A small image classifier, trained from scratch.
Training: adamw at rate 0.0021, 19400 steps, batches of 384.
Data: 194171 training examples, 38.4 epochs.
Rows from block 2, named by matrix and row number. Rows with one number belong to one channel. Each number is 500 + 25 x the weight over its row's rms, rounded and kept within 0 to 999. All counts start at 0. Numbers have three digits each.
# convs0: first 3x3 conv, stride 2 (model.blocks.2.convs.0.weight, 144x96x3x3), inputs 72-79, a 3x3 kernel for each
# convs1: second 3x3 conv (model.blocks.2.convs.1.weight, 144x144x3x3, transposed), outputs 72-79, a 3x3 kernel for each
convs0.66:511511512499506529507497501487500500493500481530534509521508499551538498510515517504468461499471456552504520504500486511516505496503505496485490505513507517526517500519500408496534371435499500486495503497486516514492
convs1.66:537533489504511508503490513456490499469496513481510498506496519495527496488509516531536506527544500503504487496520529479499537483487560495499493506463486526498465569535512505518502540474485486499494484508493464508519
convs0.67:500458475483373467484447484495495491500497499500512528542557564507567544522531544502548515522562543480501511501567560513542573502534507488531525494516534500517498487477496487484496493492498495497500499534520512532531
convs1.67:507510504508488495533502517511501523497498497499504502411472451433436421519489489500502455489469449433471487494499489489486471493493508498495501486471472494495480518502457497519449489500474494501504474495504473500502
convs0.68:462436462493504485510517506503513526512504526515513508490444433499500469503513502479438492500456484496505492503503503499471479501480481471467491479466485498471473508503500481474480461457457529515498514525526540509516
convs1.68:527501538570499500579558534503501521506506527545551525476493508524552527513520523484492517519547542525554534499483508500485498478500503534530514537507507503515505499455491518492411559562525539517532501500521502464500
convs0.69:500476501502482497501473422485479439463494479405457475497519517503493535502506522521513506550524525521549522499534539519514567499507541505496496509500503504499502437434480449438469456416415532514500552542509559555523
convs1.69:505470455559485497513515504503501496541521492499508501498486484518502497509521514509490506506500466560517481498492502486464526481453506510502495515469501512498500482498456500495489499526463488512477477488492494478485
convs0.70:515526496534502487474478493503499491506505510515539550483486456494477453500465448483499500498498497493518408473494484496499489504505488496479466475460488425444484535500500522496463516489468487476492503500509495485498
convs1.70:497516500503531494510499500499482489494490479506486468504499480500485465497498482499497501511498543538541531504500504461480499503505504461496463470497527488501496511498508502484489483474525542506509500525511526506504
convs0.71:550520450500499469488484476497508508499509531508530530456482500398481482474471497497521504497528498512517503499538509499516500522521500563525504536506497540523505456459470450460447458469455470438498462471499468498511
convs1.71:482499511484506504499511504516541514533566500500533505503571497473519497470482482505494477505505469498457500510506512514509501508509505491494411507497490372501496495470507509464502513493509509503556541501510500513466
convs0.72:487493513489510533510551573500499497532502503515498471499497468481463440436417481498518499489498508498515508521509509500501502500490489530510509548526504545509505503505504502503497500497491497443477501499496503495503
convs1.72:499495496496531517466506500523545499547537505512518503499504502431491500494499497546489486517492490471505532501506474498500500500512502506496499498505498510522493500491496456505503494509449489496504503496519502451502
convs0.73:459486486455500493458427444439459507444445502493446466507513487516508499507509509470425449484475393515493453498468490518504501500497500489504509478499499498496496496501490498500501493499497500488504495498507497510513
convs1.73:515514521532522501510528490492508522507532517517535525500498512508516460497507501484512500499555496501454470488502486498522502506511529495504503543505508503501469514499536493473519551501532498496512493501499487501497
convs0.74:500491480493468486469464491541508495588508486518499496509542547500549580523549562505508532489545523496532546500511508498510546492511550497515511500515546519547550520507525525519535514510531506508523484499506509542520
convs1.74:494435497501477488511500500500482493492482477495508501490484489510499500507510509506527511495496514477490502471477484496500495487477511500512506505497500500506503508491475489502507477505503504521498498447536496497505
convs0.75:505439419504479429501499420500548566512522577486504511496500490502524496483513546492534455497529472493502509481520517476500529501504516484507525488487498480485494538510506559521500605556525495485503519486463541542514
convs1.75:453508481497499482500493464503510501507526499510533515484503460503504503504479482516501492522513496510483439479497483506504512485500525481473483496471502490463496520494500505518466488502477493465523501493482496510477
convs0.76:505514497501529507523526549503498499502499501508490482490496522475499518495497512500502490515506493511513514479498518477498502519504500489431452473477461490455479504550566499499525499499499467469442493493467499498500
convs1.76:600577547550550529524520520535559522554556534542585585501498500503483494506500486473482496494448476564499510469443459451468462477480504506500507500484519499506507501488515502517520494533509500498492508495488499497486
convs0.77:515506482521506488511504487499494494506473472465424444494486468508478463514510464493501485499505501490520480500470492496500499470489487496474492465475496413433478500512500508523512500512503489490494502500510507506506
convs1.77:482487473472478502486495505498504519497497502497503502499473514494455468498499492501509498463474484499501498496494497497490477503493515492416467480453456425458503489500542507499502516537506529511528517453513510496525
convs0.78:509490509503494519508506502519527511504501510495500502492497491504500518534525484502482498490481471483464480508528497503502501492498475482474473486472475474487482423449480455466495504503508487500496483496501454498504
convs1.78:503504489495501498484507498525513502497500504493500501520502511529528542512497509498528491498459489500494511520549522499519529500504507505518510496505506499504503463494510488489546519501503526500505514463524494494507
convs0.79:499468435503467451491505494501505508499490500498478494446469498436500498496524523514493507522507495560511515494499504491502497508508503497488460498479489485495495498496494474467477457426447498492498518505514513509530
convs1.79:515521512539536522501499520507521524528565570555533524467485499408538511492500497491494508524500527561540524446454530437460517457450521507535507498497519470498497496457538585442509488494521522491501521466549497498489
convs0.80:499505504528524465551495500498529546506567546521542502526499498506522423514481491497460505489503544456530506510539510521498462528480448513502486505505500524481493509512506504501489504493491503503471512502472498462499
convs1.80:524495505505504517504520523512527506506513513495460464502499530471495506501496488505483502485490492490493478489479506515517503507486527466469487472491515422499505471597499500501446502492482478577505473530507499500495
convs0.81:524502509491489498457485499499522506499509518443416413498496488507507488526507500499528504534541535506502518501501500479474468494429453501500502500536544490534562500499499500506497502501496518529559498486502507493443
convs1.81:489489500512503513527512504483503509447478461505532513474478479501494492500546509519503499509503508525512500514501512553494506513513529500504520505493507498498509528489501530495486472501501525510518495502547500529507
convs0.82:481446469508491489503504536504502501514499480479485440498484501495523490488527508485495478482476504430502506500501473490494495496455449538519536507509521497499514500499498497499501495500501504503463547538517566535496
convs1.82:502527509515536523538533522503502504525510561501499536438501555387457494484417466516500512506465499500502498499493524487500498502452499498507478502502500493503489497470546513496494499531499519433511553460559497501528
convs0.83:487477485500484491498489501500536512499497462490453389476502499478524493487515497456505503446497523499500501500519533476504498501528504477482500500500495494497495515516525522507513499500504494505516515507501516499518
convs1.83:514481494474499532478497500500500520509530521529536516466497527499517515477499496503491479492482477486509493482495510498469455501500534525559559575540506503505504497501489496522504498516484518500493509476540482486510
convs0.84:509488502513494510503497510471480483465493498440487498503492483500495465516502455495504478501514496460459475453480473468501448498485458424438440443481491421460482407409440421369405471379373494475425503524503501501503
convs1.84:502537522509515502472506483484486509491498501492497488506507488493514498493505467508504530528503507515509512524500521514504531531497494469498534491450501518499503525501490516509459519517499510499482515498518497487505
convs0.85:512502501505503501503529526469453436497510438498511444500489501495493513464485568545477508514421581507499565520534509508502504535506498501500495500500499520509500506502509508505512504503508511501510540523496505501496
convs1.85:536532492542514519535526515524495513510524501514510500503504492496495484500516498536502511501476480525489493487504477497414478516480518484533532499507505512525508506509512456502493482504478491470514500501520499495505
convs0.86:486498500468501514491518519484504506510530548543554528514520504494503504455505509503503505512500502498515493497510496494507504498503501490477490503497503504501501505506509507506504510506502540518513562517517530527538
convs1.86:493498511498473498501493503496495488500498501494499496519527579500515551521502508496486477493504496490507512500524567478496569496507491455503481483500508493496484500501486497461439483500471503498506471498501478464486
convs0.87:484491501505540491482445459505509504510505494497506507489497503506526544512500534496495500510512506502508506491479498497520526497494460502496502500522511500509495500494496498504513503517508502530515497408405472459477
convs1.87:511520504490550533502550498505518506524500524496518502502506503490523537501503493487495497512500513483459446492494498499507504523500524500510519502481462496499503507500496508493507493488482496486477503456509503496504
convs0.88:451491504498522554523572500495500498504478429454429427490493491493501493501506490506470502508490517500508518504534500517506504501506502489486486477483489406487500440441453402406436444462481511515526518518509520504503
convs1.88:506518507516546546492531490537523503560571529560566522432500495501519503485491471491498490497486495458491499523514484493422434510479486498499517510539519520553509496496500481507514489512487472491502479489500474496469
convs0.89:506470488508493487501434478486465504499472497491478493502500440523557500359517560503527517521470478489482469499505496475518504469453496488506501494498505494494478501499499506538503508528525456489500480468423498488486
convs1.89:505537538505503559542563558490500504499485512507505523518552512525544507500509467465487429494502500442492500505498487511544486503509496505511519491508498465493515497502494503469502498503513499484417500492509534504510
convs0.90:504501496499483489511495492480500494476508507456526548515470460556510465525562498501494490498500485497484472474495496465503497503500494493512526490507520498511510502481463515487446512507465500522508501518508464512524
convs1.90:494511499495499467498510442439502490440492526487491504536530480532514500499479500521501483526513449612531452518544515512561590536533536502498495495500516495476481502496487494506506497501498479479429500498462495499516
convs0.91:495502509494493501501491498506501466519477467468458494483479476485491492488445465513507491501494487505471497494496499477511515502510537501499500510504514534508517496498503500501501501500499499484492494491501498531546
convs1.91:533504488483505498484500486517519501511502500502502514485513491477499484478465487491501526527572515546496492483510524489545566482534574496479474507501485497497474497500496499469508503483530499501488514495463555507475
convs0.92:501503503527516482493467471502492501514512515500504502442432482462463441500464422513502500513540507527525500502492492500500504480476486454448463498498501510504513458459470462465468489482479534548516523549540501495501
convs1.92:479475496493494505502459502495485460500486483496495505501494493518534548497502530501491494543501494521508519494475496480500499475455438494497476511509503501507502502499480501511497472496483500507500506505504500503475
convs0.93:497502508497500494511503513547500483494471441467422432502501434502501498504499493499484476492493441464445471506498522498503497499499499493471501455496481499498473502505502514515503503523508514517567517513513500500519
convs1.93:511511539505506525530557527489500514491495503498497504493508508493522514507535535479491492477500506448468427522580571523555520546526510527539516532501501499495520509500484492503454496503486509490478512518492498518516
convs0.94:508504499511503499497500486500489459503511502496505500495513539484491474454435446500500489495503495497497521498481475470503482431469446540529520524522511514513506493491487502504501501500497490505497501491500485486483
convs1.94:502501496476487470493489503516475479487453454467500494497524534485496506501487487515536520502508504503532487428476499495488492496505495490478465452496474469466471496510510495505504498512510500475512497503512496500510
convs0.95:499534520517536502521501432472427446342362453426465483507484501522496476499489517530493481515477496476498501453483508500496504522507501472499500501502496520509498497487493499500501500501499482491486498497478535504516
convs1.95:501487506509500494486495497512486504513501497475475450476499480500508535494524531502521505507517517505452446507496507464500542499526522517498455520468401455446502484473503502481483500477484473498462505492512530519501
convs0.96:515505496499522501513501519510504481498500498494511510494430470504502449504499493501475506493503482492473501509499382513533463481503496504513425505515434516568503527514485513518506515513505497559580491503576498497509
convs1.96:501506546483502543501490485500496524472508545482500520434518531437499498513513485553539518507514506498472465529496484509520515518504526500504492504500504496492489500549543499490503505507470495505476502513478440499502
convs0.97:507497490511496479505460438503498519501500507486495515502489475502507490503520487504499502505508504504493498493507482480500493469493474483498497484501499493507507502500498501501498497498488491502491490498496446467476
convs1.97:515522503491502506517515498486506500482470467499501499509512475459498500467477519524505487460454499484479531495502500496439447483451498500491496500497497492510507476496498451457500515510508501514511512530526488533507
convs0.98:516510500510502505507471506499502493479490479485490494492499482502491489492480495523523500496505489514496499494495493497500496500499497463479478495491480483486465486495497477457489456447462520519526499506502501538514
convs1.98:485489485503504507518496503512502470499495453492499505501486495525540478497494460500469436492508499500508498472491483467484491503497490489480513487509511504578527522499502513483475462490431496498486507498499534517535
convs0.99:520503471526484450498463463489492552492518547506522546494510499522509471529528486516530530514520498501518500500511498508499499506482488494508540502529587521548590489489499476493499477483491508507521549496459497482491
convs1.99:493501500496511503517495499469451484463465474503514522515510470510498501494499496503512507506506554500505523496499500495494489500512498487488513481457498491494506505529485480501509487470507508505496502522500492524517
convs0.100:440488497432500514423473476493431448492481449498492481500493497477467481474455457506506500501500496513538501513500501488496473491498496516528512533516507535540516506500498516504498507503499498511492513500505492497495
convs1.100:522515532537502501523504503495497500500507508513515503499516518509522503478461420518498499498513506500510494462455502421459513418419486486478460501498470500497478502503497508501499497492500496510524538495531521501503
convs0.101:531498511496440447427489508479483496502500503497499470502505502523510550487498503495501489507508515502504517500504502496500501499466501485497500489448460449439486505525506507506506484464498480464480499499502499498511
convs1.101:540550545511538586550597550539509500537505534483514501501484491532499500496514503498432504545531532481499506499497486493501521514494522501500508490498497479481477506498504492498485497500502512478506501479457501515498
convs0.102:506528500501499509499494496499503503490501504490505502449502470501494477561515516490530503500516514487480490480439487520501500522500504511510506500507512507500517498490489501498499453456496500483478485504497500497486
convs1.102:535510501505489500495498514483500506491508492466466455449458447508485479493501504502538535506532563444441494480485519533501494507500505484520556501489496515527506505496457507505426496501468516513501502496487496501491
convs0.103:502449455505497492524510508492502502487498462492495416510502476548503505502520503524517503511524513512513497492497493507501511496499528480501498485501498500498514415366404465421438499497495500492469535527512527497503
convs1.103:505500502504483500500498487511517509549501492516513504523504491548515500496480403533490500480501498513510481481494494476493517497486497500496497506460474512454476508490481484480489497505496498523499489476492481477500
convs0.104:512520503545517519512518502498489487490497501483478501456500495469484478484487458500504491503500514511502498501503501475499477494499480433437425417482433482496500497507527498510522503515510565530536550556504552551530
convs1.104:506502505517504514507496503508502507482489492459472488496485495501486496497480499498521524496481476542531539503494500486499488467497473502490453489482498488495502503464498505439497496490481551512525542519542540539488
convs0.105:499548530501522507505494487496477480475477491439408449497494500499509512530512500529515514502504506447453485503487499489441491493472476515505500494483483488487497497539513505553540497556544483518503498498504492484463
convs1.105:484497490506499501530523510485504484494551507499507501497504438507502415532494509547589524458483500487455479494486522499487496484468504503483503510455461483474424500499511502469500538509503521500492478517582502506537
convs0.106:495514486503494487484476493493495487489480496461491494488497495497502489520513492503497502496487475484459487501497508500505517502501504499506523498504523501502512507498500505500500501501501495492508502496499501509514
convs1.106:503506495493496501497499497505472439490508496500501500502506500497520502500496498545541483506474489500480506499498504499502501510474482497500501505501504502514514499561557476468524506516506538538506520493614507483584
convs0.107:495494495499498523501497503519550539509506497499505477495489497480498499500508497507501501488482500490488472478479455485487476471494475475473494440490501478498515499493469487488451474456434474489501446502495489485485
convs1.107:477473477422481476443449492400397459424483475428475480501499564501501538469494501498501466503485469494407502526524506558523493597518487486434490499494480487501511481506520468503559500502528472518537463520554504528534