config = dict(
    train_examples=194171,
    crop_scale_min=0.5,
    targets=['cell type'],
    norm='batchnorm',
    init='kaiming_normal',
    eps=1e-10,
    l1_shrink=0.01,
    lr_schedule='wsd',
    decay_fraction=0.3,
    warmup_steps=3880,
    weight_decay=0.09,
)
Rows from block 4 of a small image classifier, named by matrix and row number. Rows with one number belong to one channel. Each number is 500 + 50 x the weight over its row's rms, rounded and kept within 0 to 999. All counts start at 0. Numbers have three digits each.
After each channel's rows are labels from the 100 images, of 14848, where the channel reaches its highest value: "colour at peak" is the nearest of a few named colours to the mean colour under the peak; "top examples" is what is common among them. Only what is clearly more common there than usual is listed. The data: microscope photos of single blood and bone marrow cells.
# convs0: first 3x3 conv (model.blocks.4.convs.0.weight, 144x144x3x3, each kernel summed), inputs 0-143
# convs1: second 3x3 conv (model.blocks.4.convs.1.weight, 144x144x3x3, transposed, each kernel summed), outputs 0-143

convs0.18:546499476496500439524579526505341431502456493503445435499509520434544471492513572499511445479509514472459502536493544510503518508501493487487498218496461497433489494528497477484476535491498483523484470500476568605545422455497576475592515486498496523539634496524526487533509463510522478494527531423563495534543449508491571434481480506514537535509491435482492469500534505510392520487520496480458476468424562679483499536655526511440490
convs1.18:522336503547515395424469452497536556481506448495511505461500656477505474536471443536503411501464476443468501493419512607478555484500448488433504500510509455491277496570484564520522477537492539503519490514395501564362471462502492460470524465509565497442518500492550478495447496523522495471506463578444507517514502526581436433412521503502520503483495510460500493517517499501524518497531490521520425499577383529505491577460510541389617
colour at peak: blue; black
top examples: cell type: erythroblast

convs0.123:495498416595493609445506513542474489526475476470508427480463536448484436529510503495409473518490450551574522448455494432530620499471504461493509471458470452453558474540484504536532460394460471416469515459494498534674446444509440470482535513523525498523601484481258479542570543518390415497500495568534448478473452534440489489508510514497359517474478512530545526518504536478468506504553526528523517528500496486468420514503511488417415
convs1.123:493539463406527504529517474502498507511547490499381588489481556393556496456462502450492485542514491555387507567447489545468460460470475528564495503420479507513496518489466485503495528410506518516494523554534464430500515432487501498514468468554508502481593383513494480471524502608485494604454514478550482501539489538451527516414452419617753512472518396518539486522407502587489510499528496507493526457559517625490510490502416527441513
colour at peak: purple
top examples: smear: peripheral blood; cell type: eosinophil

convs0.59:491487480449508494441411512524474512501504530511482518478487494525463486345446445336453506458456533461521478464533454449488471504540496439574525525473486505531585482394434477548413521454468462528580490536444522531487507550532542511459346395469586513436548428530538518505452481600541548509543492425547460440433510498488476411504510475532494513480367528477601449445507539448542512534500502493532488474464518519400383491491460387454516
convs1.59:449499546487491486509487539533400538636479456521427488450505364471493563499458557495468428492487442494533455451483509450463459528536555458537552537523492496484468570560489555501545511517449492512491535510566515460485479536496579522560479498466527470555472563469485471519567498459438536536257529532452445469448590562425411451435591457513560494511480564517524481441473453423426418451508432482536523410580557458561487492496478473503563
colour at peak: purple
top examples: cell type: band neutrophil

convs0.113:536490523480392518504425490453576485407575444466393512448444526481495517554531431489475430506446518476526492432513484516414457562442428501504467528387371355575486391460509516517534410495467526497447451542506511470459510427461435522529462488467452492473456463491517521517398464388528475484527475508427461434454553483499500448556462487476522523516520495514481506454560357520472388444469471465554552520524501478528418441405508439521459
convs1.113:569637514486563502557472460457489500443518518511530498415472533545536484494566523487552530539516522498478442521472494513456495503483460543477524523509494426537451510488476512502511466397606570584511565508553521663393534496550480349562448480534476541510447497489447573506447588603475529480530488509451475593449521513489380462537514530502420499484510544456480484522399429508486505584517576500523523516490462486485558565471511541681503
colour at peak: purple
top examples: cell type: segmented neutrophil

convs0.98:453448517468475420587508498598529479432490522443489428512525400577485525489423504444497436472500429496554488590419443504455516429463462492490546376532478519515506491395472504532481490479499482535482448470474524422395467494489525484548509505514456469432467513503497411510396501514534434525423505520375523464482459536497530454503499523504530466545426427528526478456520498530491437500520510608463538495368541518498482503271414475518483
convs1.98:716413624417474490531583464544516534505559445505503498556511501473516497556548463485478485509510537559555558602417526502499573584570547525565521385504496390523541507512467517543503462512531500536498470513570527487505394539514487485550502490486477482496465434471591485545594501527534512530520521494514410417533486603481494471512576494506486484509511527481550533503675518578550490507492490498634476453503539551512539490477537487531492
colour at peak: grey
top examples: cell type: blast

convs0.69:477519479442467592471475501525520442491470491498492474422534524533485469510426503625516506552486469516527482333465536436495482578432474497543532491442456361399524438496446387471524505496531438406495529539427491438492526458502420505467456429506453495511539358462466558459496530471512512458590437477404396448536545496537536505579481439454421489459428527440559550500515494517526515466438480486571542471509424469442505471494500525397439
convs1.69:461507502494463500516432436468464561548449498410520538498452506486478481497487610472551482516505490520466515476465511503421479452434521443480473540539523515469472523552370414483514458445500532488363553536497317509504500423479440336567496473513500475494545510518480461462458480499489395495523488320491435473486445532451481453525505459464634470534467480462519514483418544543537507513465536504502527509573492524619485440502406526507562
colour at peak: purple
top examples: cell type: band neutrophil

convs0.41:483468594487500542413486513491444579528532439503421391484520545556574474445534494467516455578478535442450548497561507489463469536519485498453506497539440411513521568618466495558492474509498406451468486517493525442631479467496514502540511516548461509418500558531670511495439528445547426498510541460491447466527520431451590398493531598504457504516512506429528450502518544493450475524499434449332483520460569472481388497568500524437478
convs1.41:500475456571489493527470484521492527569485554501315524509539547437536444547469531526437463447472469615455471492493589649500541489490549549539491528507568513430457436509471528495495507472504520436507508527462539464479527521509510460533478437412533494449510441458528494436458446527491497482499509497521501544475363655500486447434504443496477513511512496463392544512552371540682533612509555495546435496508500536445513527481518530514448
colour at peak: black; blue
top examples: smear: peripheral blood

convs0.57:485503465532409529477422431503478481576499488423404397482460496481346453525409503513427471562529403484486402490486486509475554479477466490533444454517493389486546470396456498464404514577482491517458499394515479450482463408480437514488566523544481476490497468530512469531527402420408488488497391427488512518507505523403454437627434530486502502463522423475520541457512504506484475465400430549523480430514498427437524517575512503506483
convs1.57:545474458401592495450517446576496444413510401577517545508480445465470518445531522482553499538568498420479517534512471509487479536518432499370434519467509477532443549458460459432463528532485517548520466479474479542496492419544515500596496518591505486511468283477488452530482584529410514438478462540465493360502553450515517505495430491466524481580507478459516504442526465489525521455496438421529540577544441567594537507396486493538574
colour at peak: purple; blue
top examples: cell type: erythroblast

convs0.12:521417493488516519487511467514520504500492501519483520501517518507480513468523502493481511535402511534473561514499409567466506493487234575521534490511540480504536569517519495526439491529504491477489512536496480501601413503344531462480489494505418446545510451450493494509317466464512538509500355496488529456493576463468479442505521513491482376463450552494540476507524537496503531520512489515479501519434504508499461563491394509515318
convs1.12:494487529477502292496494502479509450503516523474488490497437356513499494503485523450445524465473426499482273501515523473512484525511560482536475431593450496460441487504501502494510506447427420542509471411523540522515492537493513496495455492326509411460497509488453514471518425495509456505523441522572493497500549496494597477459502449510457496412629377506496553460496496447547500482509459491527374501572482465502516530495537478483506
colour at peak: purple
top examples: cell type: eosinophil; smear: peripheral blood

convs0.0:522520477495388455500494482535481490523502486433488514459497428518508518486421419419439489508504420474536447437439405486474521492499382423498510471519487473573560531525446529485440550537435492482388495416536441498545466487442454427454545522518388451508464475478534371453449379493496477513417485459469456502430506488373517434507485479457515443416542495504474430493508554500518400501493357522446474544488463442463461413494382466506510
convs1.0:530448500481486368538481452594498428435561481554480471489514511547535563502542507480503605419598448512488491556527511489527463546549502564462435490509474524509444487498515455510506552518487538522499327451524502491445461436536394481522370530493503521487384469425624493502542583517495514488530525507534429477470476451533542558463467458490505534584373456471499456518475525439554455549525499308502443540508559495500556484502515501532528
colour at peak: black; blue
top examples: cell type: eosinophil

convs0.46:491484514424485480516342470567478451496563477498377592544433504514477493337423483392509470520485455472539462518479478525474461533407489465536480415406515450560537496521483419513484423466481443426532511483554476398526424467336505509454506471484557484481470416501482479512467503496524507526567391490481511483453516494516512464484524506492476464527491498536516567498523533498477430505515558526556434518471485404489374475428485408539587
convs1.46:390478468520522468491452517548415557552443534466475457518498407430432568510507515544486589383522380477500493486472514434512613436517519450550491526499443487502481380378563518500463530526496574582480471569546460460458534492497503468496547550475525454430469456466532520494542503473510464508576511503638509515468496489558497518478456496533528494549489484479489491480525502318518484409522525461430423542635457507496586564511500484487591
colour at peak: purple
top examples: cell type: segmented neutrophil; cell type: band neutrophil

convs0.125:536506463527389497454510494441502491459481499385443521431443571524496454456484487348477466456516506555499387474488437492474477531415399519538523499514504495493575531414486417463456466555351388477423510469478455578515499525539509472493377417484490414551464491580536486496424446444487492535576457486589481498497520445548599505492486522502513481442448540454521503439555499548480468441564406511503473537391480517461512507576493463484500
convs1.125:510491523508535483522533470475576475423438451501458465597575468476501492488497457498516506468489418476432545518592532462506531502506490505547504465527507523489476516573590512431408494479470540500465489419514471275527507498428548512532598520443478425455513410484532519553506501487526434490490451591493554496539548449543485473455533545474635607494517358483472494456519482498439451456480515461432498562570501438510432624485451534409514
colour at peak: blue
top examples: cell type: plasma cell

convs0.42:436491457513429398445510517512515520513508434525535529521409517454518521471487591484437552419482451485489417530455442441475409504467446495513521517530481513504518491428464510540443457514514442519503446542461380549462462524493509498456383484504513481485549471511489512383507449496512602527462469360565524447441472526499410494510492382583487504438517423475502396646444477509532454482473513513494516491420497546420506418496494431348498
convs1.42:412497523480490491507533565517517580515482442533456369492493442520533559445490470493510434481468485457467526532460528592458444471403553587479560454542497528516515487518507494641576481479469469541624489506509546501471500478483594505539464606579574518482423401503516541438500488476397443575414568501462497426552550504459541496449560500580485487492419535536527474407417497460478403486447515532596486473514482383542514498458427501492550
colour at peak: purple
top examples: cell type: band neutrophil

convs0.109:511530513510452518540559476459589492514500492488498461488458517554472576543484505560462425545470510506555499454502506500510455499511476507444630513475476290578553478555509541509475565481487449479495497486566514500518588573500432532530467526511442482595524525501506479453493362495436581463507491469551379482498564500474506489526484410502512477462523456489533423569697535507569509497516476449499560530384445475464545408466508466418477
convs1.109:497495498492506510473510540541488553402469487523488502485510551566481462478508514496478530491498491525510444584489500623405465490478508517387511483504623485487489465468416501503521478353486488552562518448466447600546411466493514383681463388565528477468488529425538490484440549442459544488485504531499485505498489493411533392482492459421500493494493435449515512488386516503470506511526387486498627494574417528513566527549488484533556
colour at peak: grey
top examples: cell type: eosinophil; smear: peripheral blood

convs0.124:464509451556503481474484437435499550520474495465531483472473549480487461525495507502394509551485471509452503516494369514495485511501406497533533423487508565483472541514497497601345535534494503506357487477475406512543447451410551493524574559476321481524484540463529443475470460386467541472357489480509511542460437510489391438507437434518472409411538545497485452487505538475509439487507360510461476538536470568529494507498500510528458
convs1.124:485493493487546425458479476509487482509522608490467450544477439489478510502515506502514517446489484483524369505533522476503466501495535478511519485470349509486473464463520483483412490464531516490471489487501476467470464517426395564500370460468504435292500491380521526569649489428518439489543513538547484431394492376520468571480534337433490504560552403480493514458514511471484459469483522460534437529493493498438532487468492501483523
colour at peak: purple
top examples: cell type: promyelocyte; cell type: myelocyte

convs0.97:440517493533447465509481548543503496521425389324453444456503484532514475544486399459522561573449467488500458482555530492555508551514476501485518450497497500476495455490502478436430483468461533524496484602414458527419550449495552498451498487466428426532468466359476479509527526419491471517516421474480475379503390477514532505504402466546511476492482543551587457375439429539549509470478476361482429518463505544520483562492535490414406
convs1.97:482525478553497539497549479539483537417482441523520479371513418491453564471507564531545505473601484555355418480503423552533498510490571552548501608501556499499500470507470486463459508509531554569435554482613425496551475401491572574506573477441538464559526481513511542582502424483501426559478606470516502498536523605514518522473449527549550472501416538479572494426571550522577467382551551539520477568501510497547450535527475520579574
colour at peak: purple
top examples: cell type: eosinophil

convs0.4:478489473504516424493511490534349476534467462530473455491494448495425563490492510457514578494478468480563479536505469526449537509468472512456581396453554442569485512454496424496446524439495502475547505567472489417537468541463519445517519501537440468479545528517580459540337396473544480505559514524449487551477468474465554452430530554495559505490495433525389501445432536471538468328571496500343603570474470470510472585491436504505461
convs1.4:571497506458505394487537496502518515547451482444477457456588527512554556477498435475454550445512483478480443629371580500534520501535587502489590485495282461614512463462432533531527485477576465604480379448508539500422427504516470438534492531501414449508465478423595435486493582491494485494493505548480458400524506505449517501475555464522441470521439485514534513512489499488450503616543513482532506495471572517543533501507579512504500
colour at peak: black
top examples: cell type: erythroblast

convs0.65:405355494490533488505521546530440503328484498426689503486492372557527500450462501471464486485512479544450414515523430444511471505484469503493485461502560565476419538443408435520410539482476499512488468504387437517499519551447486449483365422452535471463471504524485405451474521510490567505489483532497462522427412364504472523477497422502495462502429514508489486460525517470475491497514461461506557485390475507511472503470511489485445
convs1.65:514500487411472501508491446513517472496477492511514488514480481498463362523443476434507539510455504454561534513425504499298524415501466535526489389478492253569508493452487424393516478512510513433590546530483534532506504615506500381525502473499428419536477502497494492453527486529510579597501421497495475487507504548495517472482559500497473520505539455486477501503510524475499453525314501471489491495458459449500503467494516489499483
colour at peak: white
top examples: smear: peripheral blood

convs0.9:471486515545527502496497412515486505481478344487522551520432515490483437528502489550468477512434458518356398509490432580531505467452358642534433481517473470437561469468526474523416482485499535519394485418530464431592453435456529392447500452504487457492483511475485508511430372521433535498488386475466556474460610544523425472579398443498513474465515550460474511490517527488504479491484505523529495555526433542502511528579468452484501
convs1.9:432512473396520485485464470471361433488472562475490465459516374450484503464475505486526502415488417479545476529500531375503479481520535479474509486402415455537473442514537512498471500432519522492479502533537454514496520491491476502487471478400539497469499477489495513505599454469500507503490498521545528411459511391525496520453527458516470512581488229508431489450497520328517463498487529484438403553517507491503568515482473548561513
colour at peak: purple
top examples: cell type: eosinophil

convs0.112:462453460489434528448423479522536514488462434523458566428513518504481546447474509367480532498454492513461491501433429504446441495461493438510512418427509471484544502496456449442448431472435497441491524529507360456572454470437558501361467491518553477533503482471495390491406384441498515502415498472511504409426472478473446483467520481478489351426485547532486504483488522518476486451501504473449495469402420490505370475450399408494547
convs1.112:484534459456562438530430486514498465535504537531399496496457473479503580430526534591505497511504461526416443480499500515555502501498454512605442505492229500481470490446539503529440508502499492516459477464478474501499451450397468521506567507494573374396513518508504561491565504449496490560524474483469524477439578503467533483538478427533505511500425458506508535465521606460478483461600538331486505469515537509476497499523600572532532
colour at peak: purple
top examples: cell type: promyelocyte; cell type: myelocyte

convs0.100:490485481476483494499462483553489486449586479479521418490483475471547484469498461483467418563549551483578495576426459462536481482467466469427528452555545478524486546492374503550491503454576449456551456548502511409467493471527506500646484478466489450368509483566541411476455489483511487541459509523440487503502369550438450474465528441503463492479507545462535579456467632535356515508491439655449501503529544457509493483386499377494498
convs1.100:494540510521485500442485317481490428501497540476491492564482421468500419531516501486486446486499541535512545454481600445566526497395493502520341526538496453475514494491459455510510544606627479469518480562489501435495519534505501507578514524472497510530474526453497579507573532490403482503464524497563397447433468527480533520526590522493429508501557500563499459514623493538396482514324600485503516457495499475443427474491580448529483
colour at peak: white
top examples: cell type: blast

convs0.129:522555494460482511575467481541548577505559494489514540402478495502468538496516480428363506474520506587551472460495481476475458588487458503436561507413545476518506426303467506549445455511502386449513456510403462551500462525424532582490523429534434448532523440511490433472468523466603527521428444500507480450495504535496431478466455533511419430424387515539415515444547523561385485560545453498515499477419502468470456479466487433515476
convs1.129:555456570559518388504499533475502385517446502465535508547506493552502504550495442504433453489462516541484430480512526495551521365309478480544491530607433520420513481556507501503539485538377432498514468381477534467458438509486514470554553508517488520565426538387483506484472525472396566446560427518468493540527531531514500519470485532451440536409507546555521490510524477550430458495506492498524516485483499494432419554537534451334462
colour at peak: grey
top examples: cell type: blast

convs0.105:481496505510516607478507447549511509494497334498453491501515494482522452538417544480479502504450503435413472515470473524489476478460424536512411399515351510448508324500507505544502516478492492525482676481482493521542382401447515450460459492523494489483534484503517498528364416522487537518470499455437536500454493508473530508563478460507503508509463517486521501493566507524277461511455526480494484529486564459511508503562533486495466
convs1.105:495488482502506469511467495503499502471499461512519612473339475468473578450446508712522458487471455526532484508540503473500492526493483395503519439435498490504386506519492535503504464460509489497465507486464493406529586447515487519490483496489609494475617436516489502505620510507553486567498451520529558496485485525514490496251521504505484557497495417527462528513527553474521528490515506485478514480540520535482504553451513667445518
colour at peak: grey
top examples: cell type: eosinophil

convs0.58:454370515462531478504558486497514573499532534488474501527525514456470551512485461463507508505482496489484517463363501498486467450540522495472516464493578494495475537532512503479505526514422502480539520436452525402460470501460507462566507513462432496496414516456458516472486543533484501419517451487462503452505505398492475512447553493318329468488489459327475477508490612387558522491537539526506314443521485471551504488405458550553508
convs1.58:482500552545486502321478487561493415501590480545521470571557501488474388517534516445506493447519517461459513521519484524545520501476500493507495441596492548494500360436500483479477489594488458502466435500485513498483455525505489411524507479481537499491386572504496501478523565493328491495479550494593500565431520505499615605579534546400482339494567522446537507486500517508486502483453519514512468489511509510460462506514539366410502
colour at peak: white
top examples: cell type: promyelocyte